python train.py --model="image classifier" --dataset="retinal OCT scans (Kermany 2017)" --train_examples=24607 --image_size=32 --crop_scale_min=0.5 --horizontal_flip=true --targets=["finding"] --num_classes=4 --arch="repvgg" --norm="groupnorm" --activation="leaky_relu" --weight_standardization=false --depths=[2, 4, 4] --kernel_size=3 --stem="single" --widths=[96, 192, 384] --label_smoothing=0.1 --loss="cross_entropy" --init="orthogonal" --optimizer="cautious_adamw" --lr=0.0022 --beta1=0.8 --beta2=0.999 --eps=1e-06 --steps=27400 --batch_size=128 --epochs=142.5 --lr_schedule="cosine" --final_lr_fraction=0 --warmup_steps=540 --weight_decay=0.07
Rows from block 4 of a small image classifier, named by matrix and row number. Rows with one number belong to one channel. Each number is 128 + 32 x the weight over its row's rms, rounded and kept within 0 to 255. All counts start at 0. Numbers have three digits each.
Before each channel's rows are labels from the 100 images, of 14976, where the channel reaches its highest value: "top examples" is what is common among them; "patch colour" is the nearest of a few named colours to the mean colour under the peak. Only what is clearly more common there than usual is listed. The data: retinal OCT scans (Kermany 2017). In brackets: how many of the 100.
# c3: 3x3 conv (model.blocks.4.c3.weight, 192x192x3x3, each kernel summed), inputs 128-191
# c1: pointwise conv (model.blocks.4.c1.weight, 192x192x1x1), inputs 128-191

top examples: finding: diabetic macular edema (39)
patch colour: grey (67)
c3.162:095140113158148098136105105093100087093161119144141109121113120118064113109044126074114200052130083125000130140162116164128150120146134149062130149102120107101143144106106120179132041110165146
c1.162:182120090095155098149143105113190097104084086139171077105147133131054117163104121117118161135147105147102126127145134132165142100131159192091158164094127119098136110109181191127160076069133160

top examples: finding: choroidal neovascularization (61)
patch colour: grey (70)
c3.144:065119102058143064114089136068101124158170078099013056120079113117111082152131099097126120130135145120081112151113110142123153086103141081083115156105095098115129112133136128170113090084150127
c1.144:140110121059141081159187172141122149118133038128112088123086114136084118177143114186158095108137118107136130206108156134088135137097122148105136185054163131110153089123144140148115102129149105

top examples: finding: choroidal neovascularization (63)
patch colour: grey (71)
c3.91:088145110131112076162131098097129152171151139125122127114120142153111147112130121136138174107182090138130098100149086140097109115124172143188158193122094134131135114080043144098117094104116109
c1.91:063103076094097116129038065126083134130093114091122140085111110087095135178048065136109150130129122109172139139118107092073089083137128054135094162085056125149119142142043114117113149063121108

top examples: finding: normal (94)
patch colour: grey (90)
c3.81:083142122157129134081088139148144130061139093107098193132176151157072088063143118071133203159133188172149056091149123124172071122117131132100109078101138148120099164130131151064112112090132151
c1.81:103128112120123119101113114119126142111101110125057128138097135156090130054110117103122145138148099139069105086116104080144073113123121144118140134075091104102111091139146144045121120051104140

top examples: finding: diabetic macular edema (76)
patch colour: grey (76)
c3.166:071101110121136048162119150111108106130093106123094116108103136099140128104141124121096133123114104120114108065115062041125142081119087113107111090156058105124097126081106109086069161063159125
c1.166:121103084125105116187148139101105131118111133102129119099115076118124089119145100115148162073119142134161185088098120139091172107143157139112154101155123163106155153101152093161117103117127153

top examples: finding: choroidal neovascularization (61)
patch colour: grey (71)
c3.185:152148182149137106103106116115116141172113136107155167087144117133133160212154142124139133126110185128208112177145106174084129138169109122144167099150109073123145152184103101144140177134109124
c1.185:155142135117133015110100136108056098114098122108140146103145122125180106127136119122155071074132164106103123124125106121113167148108101119155151109148072094067134128102121130108090147094113161

top examples: finding: choroidal neovascularization (68)
patch colour: grey (96)
c3.58:111113105113118116094084136065095161136127140108153120124121108115115187119153104115124170083103072112193128128070118136101096167136107124148132131142142103125108168143127067095139119134125084
c1.58:164137114095173098158082114167109116152160126111164130138140107095145178174100139140093152187128145129167128178161083109085132122174155128146124169165113134146152191091069154136073198080121148

top examples: finding: drusen (40)
patch colour: grey (93)
c3.151:106077077105096104066123131055125077133171164120104142089108144125150045132073127152073141134137103076120113140106140109132142140148098079069090126166135139109146088156135092066126143157092099
c1.151:141119117158135149158154187105170094162194153181136150138134171112148099174120153161118176132158140087108176177145112146132164180143156169112159180136147130117165121107162132158103164156083128

top examples: finding: normal (91)
patch colour: grey (97)
c3.175:114137086109120139148055126130145056142152109111098117098098157157113120113142103097071102141132139083172140096086121129155122118136161070095088110166117091151085149151089082132028090120140130
c1.175:118107110089093159085103070153139106108105115127096123129051102137160129138159106128088068057156157065154185124111114151146136103132126148147129092149152145152045125132153121100033080101105129

top examples: finding: choroidal neovascularization (61); finding: drusen (35)
patch colour: grey (63)
c3.86:094104110107079098102106077090116136121177099114100064128089134137088109081108113087130132163154097125101103083138122091132108128157089123127138052094098110103100081108116100125097085084155123
c1.86:126102067120073094096069070112064108111120082100130103102108129163119088123129090071179117161168125097147096157068141146107038120169101115081101096058127121101127102149113127108144066092138109

top examples: finding: diabetic macular edema (29)
patch colour: grey (57)
c3.126:179127127172156109129163152141146112128186144169171153165162255188123105118112128152160108110167128076126114102140136128117163151134182167126127113135110167134202118165120190140158110173119161
c1.126:182140144170173151146188150128182147144193131169176156169158199154113177132130157167157174161172147155146158154150153182160169157187184172135180164153159177147174137129159137174154164138118131

top examples: finding: diabetic macular edema (30)
patch colour: grey (57); white (31)
c3.53:103129172092129119162102099137110113113153140071146143158141118124232128124149144167141120189088114090169134100102168152053139144126083082114074075164111117096081167157080072146080194121126052
c1.53:114078190111136160140148127116143074071152161109136142166115111177091074116162117146117134207087092112109152135132123068080102159077173083128087139141131086118153096105122092135085169140142092

top examples: finding: drusen (63)
patch colour: grey (96)
c3.164:077113116098105125103090084127062123062079107082076114129110052074114115123117133148075121099134103147132103067172087126084102132087092107134093096092108137134101107093063097075098098090128106
c1.164:127079100111090134120031077107075072098092131121125132116124091079081142171079096137064122126149141142144120139095096156063097113168117050122103138102090136107159118150065111130032110110066101

top examples: finding: diabetic macular edema (48)
patch colour: grey (69)
c3.40:131177147189147123129122169182179082142106139106137076140130139149132163071140165118124086143236115096085151055146130070163108131044113146141135120148146101112147099103159155094161155141124171
c1.40:141168193184188124146163183183185153146143133131166128177157151170076170147170175133144143149179115152148143124157164141144123152144172176137135140176154127163187098179144161132204136161122144

top examples: finding: choroidal neovascularization (80)
patch colour: grey (95)
c3.127:150094122122067148087137157131135130115142171119105084145104089097167091108119117164148125118069130102113124189122106111107106088125117139174147141136097124074098104074116070125118066133151096
c1.127:151106068178076118118140135119101158114152184160137073084129052142154124098131076170174140212119123050073166153086125119149104070131164124157137151169153163099141138129163099135142096122137111

top examples: finding: drusen (48)
patch colour: grey (93)
c3.56:104102140150134103092118105161139159169101168128116097130100136118087105066142128127125135071113121094137111134152126118120105112126181125173155106098117137117142067105129121089104107129120082
c1.56:134141096083107106061095097114110105168107140107139046113140073094139157147077115143122117144126131126098142190120104099098112071187121127162142119121081084127120151126098124081066137104103118

top examples: finding: normal (78)
patch colour: grey (76)
c3.30:118111168131112134072094085066153148131118076097123137100152146051057154158154086104079151048100144153161105106142171151120151122160080131198112118125092078122127128117097111120143175076049080
c1.30:122152122137167146180051107112198149133175132148081138143176123116209126123137121069100179093135087099142114057152095152097198099129179050159089123151138081182121177116062105170092150087107100

top examples: finding: diabetic macular edema (36)
patch colour: grey (72)
c3.82:068125147153140130108089102125031129112117078145097110143136103122152081104143136049102119137083140134131155082151149117107095152124103091088139098123104101119106146128087097155070164088111069
c1.82:153121147162154121167187131171156082175152080175151167159136162136115144144164137111099145119151096144164170076176156113167128108158168158142176199120114096112160090082135152168123123119105089

top examples: finding: drusen (41)
patch colour: grey (97)
c3.66:090059112139136129127131144138107120149178170168091120131090118129167115118121124121105177111091110126060103133131134114104120126169151138130102070154117136103144097166093086140117070125160095
c1.66:172112104148129124105157115088132093125143112106148136125129105084137154218099127204094141119131070147061170199147099112164178101168125147135146136112114138043158110119147140139133126141135116

top examples: finding: choroidal neovascularization (70); finding: diabetic macular edema (28)
patch colour: grey (78)
c3.113:118092127118097112071129070127111156172104133131070128087091143119126125113129103111085081075122075101114115164117116103092117124160102084123159143098172101073093051104106130128051086081069086
c1.113:151148124144101119092184113106126147150113059100157058099139128087119121090140109128116137083111125124067145147120132151108115139097083128125133122126164080082129143148141112089077113173119129

top examples: finding: diabetic macular edema (29)
patch colour: grey (61)
c3.133:143161102157090098115121160112073095186153124137126115125115146170122088049104124105141128090095149105095106131126108120138111138154096149085107143116162230129139137164112078136133113173158098
c1.133:191174173166173162140157150167131170149170131137110146209148108139140127141136140121143156133144113157140102166187124147113145159149157186117144122130177201169140182131093091154203111116181084

top examples: finding: diabetic macular edema (31)
patch colour: grey (88)
c3.35:139133080136130117186100054142103118156137077149076082123071125140084091139114138166143110153149117077122184195138127102106093142102146138161120111136147074093155143158160083113137113135095130
c1.35:122128133167154174161167104165185123123162102138107166173162144160115084063091136092134186149138169101157156119141073140166152139115176183157150164127172050117166147111164146164145158148109154

top examples: finding: diabetic macular edema (32)
patch colour: grey (65)
c3.19:092097180090175113147111087099148146093178106183159108104144139104106174166143152081089139173113131153150087117143116146131091103118088073122141129073132108111130114083109125157123125116094152
c1.19:152116134133131128177171071162168139143156158165183187094157131091126130169143118114079148174140149127154112143137115140156168135171093123121202133143132131095117128115132141148109185146105205

top examples: finding: diabetic macular edema (35)
patch colour: grey (88)
c3.189:099103162120133178136166140148095136171123138128179145106151082140106102084125103075164163097119102116174213106128133110134162183091190129122160103059136139133133161142163167121087158083063108
c1.189:091120092082111105118109139113056090155098054096079172105158091111120100115085136100133112119118110107127138115107092083125147142063163122118123066090142095102153166131114140097095184127107151

top examples: finding: drusen (42)
patch colour: grey (76)
c3.28:134073102103127101123154083173081153152120147115121130131073099069092156109100102098128128092138085115076095089157084105097111112134121156169183090070107119111121106090116143128092121094119161
c1.28:142084071127088106110080057111114105118121110101099126090070076134131135134069075124111139104109057121074149171083109069123054050147105122116139163046097144129077100102128075100096080117098087

top examples: finding: choroidal neovascularization (63)
patch colour: grey (62)
c3.27:119080170112118101135147096123127144087094205125129147134121115082163117172140083143168127130068125137172123202151135144098103119153075152128138156163103120143077147096099125131148130177144122
c1.27:130071098139140059123128093052102117070099153076121116092084035108075118112138086137097102099122092100095160131128168119101097051152117118134087121140100135063104082093134087103104117133107083

top examples: finding: drusen (28)
patch colour: grey (79)
c3.120:180124149148211109136096112184062125136145090161123173151129148169086150171122107097140148138128136143145152126141067182128157102184207148159156065144149114115187105157099149190169116130077157
c1.120:095128149134224144155098107164079113074153122146152168168127139144101175141154134070116166083135193133116106068166113197171145095164202130166151074106115112126169097128145175176137101130086097

top examples: finding: choroidal neovascularization (64); finding: drusen (30)
patch colour: grey (91)
c3.26:150122145105122078081130140141128156182078145116155110128130146142056175117137104166167162109131063126095118177136112118149175111171098155171143172135132170107141088106156181135159174158132154
c1.26:116111073093124096092071090072065129095122115087116084102105072112068162180074112157132119127143109101066157172134102101139116080178107103166123156147060130049103088094120124122100112109083091

top examples: finding: diabetic macular edema (34)
patch colour: grey (65)
c3.177:108138164130187105113096181123120110053146116122117155143090144170115100133090130134140113094150125188142104141158143161101086136096121128107078112076117191216156116189093111122143063143160103
c1.177:132126218188209167105072132159158117104212152159132183189086218122114130165134162129118168136147127217147112130189107165110124169135173105148116114148159170207163151130116109147150079059101131