From a checkpoint of a small image classifier.
Model: 6.65M parameters, arch repvgg, activation leaky_relu, depths [2, 4, 4], widths [96, 192, 384].
Data: trained on retinal OCT scans (Kermany 2017), 24607 training examples, 142.5 epochs.
Rows from block 4, named by matrix and row number. Each number is 128 + 24 x the weight over the matrix's rms, rounded and kept within 0 to 255. All counts start at 0. Numbers have three digits each.
# c3: 3x3 conv (model.blocks.4.c3.weight, 192x192x3x3), inputs 144-155, a 3x3 kernel for each
c3.25:142153145125110155129141123120138112108112135107157179108090116151107145163134132147108159115080120142109101107101079151140133134135176168119126157141111113148136165140106145128079111118132124156163104141140096091124131147138104123106122141113096136116146126118085142133092081079148092126144131111149150139129114137111118093
c3.26:157151093127130159119148131125104147109088147139107143129154104130115129110136145159145085149136099115122145147151167120096140132107134126124134121116121143153146124102103121093075146126098156163143131164156121111113084077120148159139126140132132175132123093153145106113135149130151108140110076099134123131139159147126129151
c3.27:104121143135119130129140134106133175103137131128124162146131120154126140121106122116122121140109155124125124164152141088077116114111155120125128080113089119134129137157168135113127143128130124117118140129143110108136141146128110117153132147187100132134129153147123139126118101128148103135105094107148142126106128145149122123
c3.28:160131105143114139100117123102128170123135122148110119113114113155118153125127142112098108135084114126102124126119114104087138108129151118093128116138075099127101146100092141132084102135122174171166099131149091094153104132115130131127106125134110131144151091136125099090120120134167095137108095108089161117090123095131106161
c3.29:137126207120120156088110128119114122101103143162135151133125093147118097124129102136127163119123070085112122114130124145163157131108113141135099108149124106089114109115149097122121109094086094128157100114137071092068117149148127097099124082081138134145093123170083087124117120112140116116131108114105140144077144116072113079
c3.30:138107115135074141128159137159111134149125102124110166113109107120131123116117124170127123134157093129163136134111114152150168144137100098117043144116075088117099053119107079115105129124087141125142119137116141145171160143115153134107135157150134136142131139123147136150080093098122137134136099114116133129100090139123120124
c3.31:137148154121092098149148122120128108156133147150122116132144122109126103127107089104133134115116129124086118135137153144130106086080088117094101125144138134122077135134111154134122153162156121099140125118124108133074118091079124129159072095096161155151089078083115122143130156131110129112123161110090103106117122131118110104
c3.32:129119124093150091111153085156121089132131099142109114154148150128110115117115143112099148095092114109123134123116126149133147119094131119096103134147134142051091132136177141115146119152169111098081094149086110094145132105100132152093116111105162131190151131129134100127129137126137119116122117130133155129142146111151111084
c3.33:152109143126156117171139094158142073153156085101119121101103099130144127112104117136141144144139112126127123155132142144111149178162123136148148157161144110114147091130163126135144112114113129138161075128156128123146150114095112121126130087140169146137126092109142161121120092084119098112133125099176146152112083158168114197
c3.34:106128113086103132089140129124111104108139101150154121147145140137138135126136123125149135139120118146149139095111120141121125132119110149140114123142130068095096101121120115135130126141143098109092116083119119129126164114180147131122148132123149147132099123127129128142152128125129118120145122121125107157135141161146171171
c3.35:115106115116107111126139089143114115087105115104136117142141129130135144098114107097086097136135137134098090087131085114122114163149179097132109149144099146177127115103125124120105146115086085142113124129106116134108134135159123097121127141142103096098152117153143139115137147141130138143107119117163179149176121130101123106
c3.36:118064140154119096139112130146131168132155134144125081113146114107150153114130174139089149127150162155155182091124103106062077127103088114132111137093078116100136116138147154141127168117090146138107169148149119112098103081109145165172117119115146095123189119150146079098145147123111098107103093157128108125157170178109082119
c3.37:133148153162171176099145101132141119179136112179128118102087088120135116126144143096105105101153130126144156142103104121132090114081130113128138083120047093119088108127138133128133137128128130186174128123128110116101139121139113089112134105105142083093117156077082147106141100098116096059085140129114137149124083142110109151
c3.38:108166139114123140128148175067148163084149142139134107155107119107126145109137123102128115117117142123136129095091104133109146116125174146146125129125062101130127124103171136134187179133145105150162114144112131151139124094145110125119108176155128126099119096147091135156146112098099099139084122131151127142157054099097131144
c3.39:090158144127140132130145125166142141135153090089137098117129119116126118134119150123127117124125110150143100102115113132114126136113086138135106142148145147131128120107176132139155143145123140103106123119124133129103145126171159123113101098094138158130120147157142131118120151116115136136154141167170157148156142143156109132
c3.40:124110093137140185131147117100124083142129107083096101132119099140151138150139127111125079139131123163149140115129115140140145126145135142142131126143135147134126120138157125114124119139129119107155181148137162170098106065111089110155099116100120128125124155176116144107158143128136154161119156129091111139137127137129115128
c3.41:126096081154092076148140129117105071070110128101138138145158141156150122163189173135116120116123133099150140106090130113093090137128111101137143113135142144166183131139120141147141137112151133109042144133140115122140097077060131147123152155149131182121116110112108111110163159144140136133112151165112117100178151152122130132
c3.42:161129120130134136093131096120095136154103119130107086134135146119121092115122114154122093137129115149174117134127156165139159138149147126144174104128143084119133107116135131133153137099139143135098112124122148140127120129116144102101120119141101109148087094110147088087139133170091119072120110046142128140138127103114137163
c3.43:099128072174171132117159182163115064128101091113132179122150124121135123140124124096141107154144125152160132148128160134142132150176144113102121110139145151122148103146182125108192128125119096120100142130132110141116137110130135125123143173143166132076120145140107118093164156149109132123108118084118114125132162148095107105
c3.44:079057116131116102155162176187165161147142131105139097150099068147134114134137163096097117144125142148139139088147139086115128082123124084139145124142151086085154089114133116136170142149188130136092138088134156130141100118147121131095146121113112097136168124172101135136128119092132157123136166171143087087138135081119142103
c3.45:125093117119110144128146144122135118148150110150169135129151145134148131126133133125134145110142147174154151156124127131112105075116142141156116119119119118104114084101109145140121134152141130104121151123147115140118129134159159119131124179151130118092143127139112112137147145140124134116116135127118141123148127124099131125
c3.46:094060136100165150040135119099116132148143127149098100118117114129127132112135127077133103118124110122140106098127114109135114136127160122112126161124107085127087156152140126148137136106132110161170118191151108093127149173134182160113098076056110107113104112122092146138155123135128107114117148135131140105143123103106085081
c3.47:144119087105133082147085077155167152077115113133145152121118131117120135121147117144148125136147163107138151163149151095133144146146134145145141145136109142130151078092093105117146138105126148158100115105102171139138179180145098109078139160163125074109125127121106058059106083112129118137133122128141144119136121113101115142
c3.48:151116168143143131153118107115155088107144100133161075120114119127142131114119134142087111159140114183144115090136107143146074114115112137144102121107093120134105168160204159129182161120175148127117148121097150090075088096137113127088120103037120137106142157118143111110131143090129157125134143124141135123127128132149102072
c3.49:154145146120142190111168150160151133143138128094139177125130108129139136116131123155156112158131108162125098118143157092136134092123147105120157110116118101135121168145138166116142152111100091140187131152129118169183119109161130130123155129145158150120115126161139148147134129083105147149124155170101113144124125125157146179
c3.50:136114160169131162118144122110139145137122071175120107122135150143154112103146117119114162096089153101083036156115102124106086146133117149153130124133110141151163110176151081159184052063129148089136164147140136153118117123130173146158114115043096120136136121078125114079148111102139112078124108089104088117145168164118127083
c3.51:138098118158126138125078113172114159148120143152126073107119086118130107137104091118098091090138129127106133151165128136139145119099134141159131146125114155128093079119114074130138076166166124137116128103110134111142128114135161126091147097106132124108088096131091104122108093092091124092122089082113108116132114093157101124
c3.52:158092118134112117097150133160147116126110102151097147128135116146137102144149119116127123138143065163170081138126111142151118142139112134143062157142164099081126081103142059098135086114132176125145098133144129142120172122068118110118138131125114084129140096132125142108114101091149124067140113092111122163136096116151121097
c3.53:150133150153128142110121114145121092094140151164147137150138161141146152117104123145128149131124110154138107144141127115117120137097127082113097168145139166130102199186211128107166164126143121154137144106135124091141118125121161134097146140098119115133158150115143145128118126130144131148132118148129173161151132139132147093
c3.54:142123092132124111111125129157142132071079085131124143108092113126126133129146130107136129129167160123136117138124119102108153140132141136122129130120105126155152080094082106120092114092120152147132120118111139138120134140133131133157148119132149110102163160147098107102083069103145134140126150130139149146145128150147120144
c3.55:140109165179123089163103156151112112120122118156157125122118129151124119136109106096125136143112108169174088110124134130141125130124141124169106129134076103112097136137142134147159123148149152121121176110101140107117137147091096136096142115138132126129146122145125131107125121125124123141126160100137149092105138091130105114
c3.56:131121086114129141128145123160142095169071132135062100116133122123131125101169138115130120130139081093146120104125131115096138144148174075098139133095130172125157133119128123136101101116079137133096141154142116068100092106143133134118089064097131140146123082166183087134121153137126121144116125111142119146138134157095099120
c3.57:129081115120128120108113106128113114073098110132175104118139122099126107116115102166152132143132144142101123143168158154144108100128091124101107112143123153115145057045113126129126120153147144105113129135095132126076132145109126109140123128129149100106135128127077063075146156134138112120130097120123129119149126158086103122
c3.58:132088168112158171117121145145133110154122084142121122112142124127115133125135130094120127128134133123141137133146118121109115133112117136123122099092124150135140143162114111144107092142103118118189141145182147102148121142156109131118137100117131125130142114160160099148125128126131123129099112122114109106127127152139112135
c3.59:136138096152173177151171145196148115148126124110133162110116102127133099122116111139150124180134125186165084118142114132133120110131118114128139107117115130106160115144150162155162157141117157156142137134135128150140141142142112151126148164152176142153116140197116137143131132128116140137123126110144151120111147153151141160
c3.60:168131136139087053160126100155131119162121112137125135140140114115108112140167146131115128139066150135149131161177155124150136102113101098148160119123115087083131125103126143113137107121156157149093156096073099149166087140132133112054125148169104085118149127167146147129138098123079109149136168161107143111148133082159148127
c3.61:167139126141125116114079079158129126120123133089162143077078090120121110112132140123135115148138147127155152144151169148170174139113107121163177092127137102098118129135092153173115128144144131121108104097128132152133146097140104102090098087109134115102113131117114111095090103120114116097122134126093145100089116133139117127
c3.62:167167163123151171098075103092129119128131096127088112080097112095149157109135150140108097117141166109154160105110098135133075151160140149135131135125143142142118114128157124081082085115105147158160135109131084099065122140139126122144070086093085075100177096080156130078103077114108091089103149128134157165111101159102081092
c3.63:169123106146127167106106108127149101111159115086127094143134128124122110138121138178153054168150109122169161078106127090122164135131121147143145120131167102128151152114085159183110161190179126119141096111106128170133147166147090143092112109117107165097065119125108142110099138116096148126108118129132147103108108083127123099
c3.64:140182139126148091127149106095090067086081098159170134117120144142099101131118092144145159122125105145131092135140124145129129133135105079107151080125149066161168161174145129131128147118117109152141120118137131115134102105097123152102116113081114139088116132098078150132126110127146113113130117079099114116144146134101125158
c3.65:140116144095095122087081118153137116152121137123123116130118113121138119116141139173126098122110111105114158086122123135119122158106109114137126133139121115119098116123111129139153128158165142098106113091096111123143101108152120122126095098066104114141132123108161108108135119124116133125100146131156142117121126129148093125
c3.66:139128088151128092099102124168104135141139147097105093117125139139114136117124149125119091155117081123124111076118128126108154127133154087145148132110114129161129152132189145128133131128122170156123130138139089060112117101137116188157138062108084138124119103150169113131113148156130107140118098129126135109135175140124073116
c3.67:172149117105104104137113103105128155112134115160157156158159126131132143131160158141113113157141155097133148150134132144124130101107098145148131138132117125143121123104108129147105156155159134108141119097124141118166150105166133100121161173153150157147136140113129135098154141141108139132121152156148138136100084132128146126
c3.68:111131120131125137140101097126147134127124126148114108153142149120141146131135117159135129135118119098089110106135126148152148136131157116100115147147143113131130088088048098122103124160153114119132157132130161120115148169129132153143163163151152145140150127103105070090123135125129145135127101113126135124109117119125129106
c3.69:157131127125096109141135104102105134116133125151117084150144126120135137140149116146161112130149147130104105119111128160126098124101094103113125073098103107083117159152081167142130150135157092056116126107113167158166111081152154114101167163175143133109134112117088088102133145110142155148136141123083088139098098099145141124
c3.70:123115131126151138120171156127148115093145130121106142130130123112111117123120126129144133159150109145146124128142139152090101126135136116091117118124138108143129084133143108130143126149136107093139104139121118150134110089106112129100166139105152138133106132074106139122176130144134104128112103108108090115139110105160147099
c3.71:164106103176143117145126139176177161157154134136113110128139131150102104144146145111135121167121079140125096148151128100110109123133122094103120161100147107117136155151166105146157100122135156164130139119122082135154117099146158137151119151164127125133168126122154152123111124124141111123148114151129151162169159170201143133
c3.72:158132150155119176102051126124103136101109120075104104125137111145134123142129143146120098154147125149124143109122077085084142131156144159130118135097137154075143103103113120126116124131106095092144106101151106105116096113124128107102111087091166143159119109119128144157122146125114137096140133146128129119123094125091105103
c3.73:093120154109110141100163166128063129112074071128111100119129144141154145119126144121079097136137107116116131126142111132107095133156115103138122120131091110111121121105094113128102132141146097081125083112123130151158082092110082079067155131127135150126132120105112117125124120135133150114116157138104138111124127112151116154
c3.74:137110084153115074161134121162118105172135101179151125141132117155150109146145126135113149140134115120164153074133106126117125119142161122148069099090065076094139125139150115145148179130109142109085157116124072070106116146096153082077093093108141133123144097117126109113116108092121131101130142127156141145139099140089126145
c3.75:115068093159147142139136130202149109122126128149061100114121108099118116111157149080102143140122097085108140121100069130139124118100095083109100134119137139140133150156184090111124124103088170137129148151163136120108117070101152149153098072134139123128141111105137100068169146139105075111100124123158131159143152193101084126
c3.76:113132157145156137087075118134120126112158188156122105132152120135136111104116096123140091124098127092091095121111134169151128122071095121140128097105064135143156096117090137109079140129109153132137149119125152137139108095103102094100150126108115147123135122105132112116132142146156133113101081065118150122095113137136139149
c3.77:115174108136148096109122065184176172116144165144130103122122165116132114122119116091094106139113111109125125095101124131161131124151118143152143127165106159138116124118142134100120131137120145160133120117091127126150132126145132123095137133141122128155130137146142129096124131154125122124103095091129157164117133103156179158
c3.78:053052079112122130151130137145122131153143107097141137120138124129135145149156156079106124090105111105111121157125100121112109122135121143140136151146147121143157125127133142156176166169157078095096120123128144178161088071082150107066158164174130099137116130126081089115137138162137125144130137141111108110131111119134154125
c3.79:113130112122085147099100075116099124064075113127100136113110130132140135098133120112117114128109138082085127148156135113146140117130138142129088159131140135131147072126136106138138120168167104135137112098097153104089141110129117131123095057103101117120134156145096132107104108131123139145101156153126129054166120151121117104
c3.80:123111111132114104149129148108100109122110104129118113122136121124134138123138147082084062073103096110108125109092113098120134107116115132142124113139126093111148123127116079106096120119135092103099119115112132112161119072127162123090127106081113099130111103131127139130127117127115117148133145148125125131161131131109141127
c3.81:136129108103084094135137130165131122177140140150181149117138107131146126129140129119175143110144157154147151160153125126134088076169194149151123116151150150115138055080082104117120132140148102096034141140128101148137071102088133086147103115106125114103128118154154151154116102110138125124132141132068102071103107147132084158
c3.82:115143129107134125081141085124126124073132145112132130132134130144124154122116142137152127138129122111126134156115131124138114094089115129127146151134097130122099121130119122136155118159164099128114154136102092084102136122065138130140116119114122131124137159120133128142122135145115118142133125142130110081106118102120070078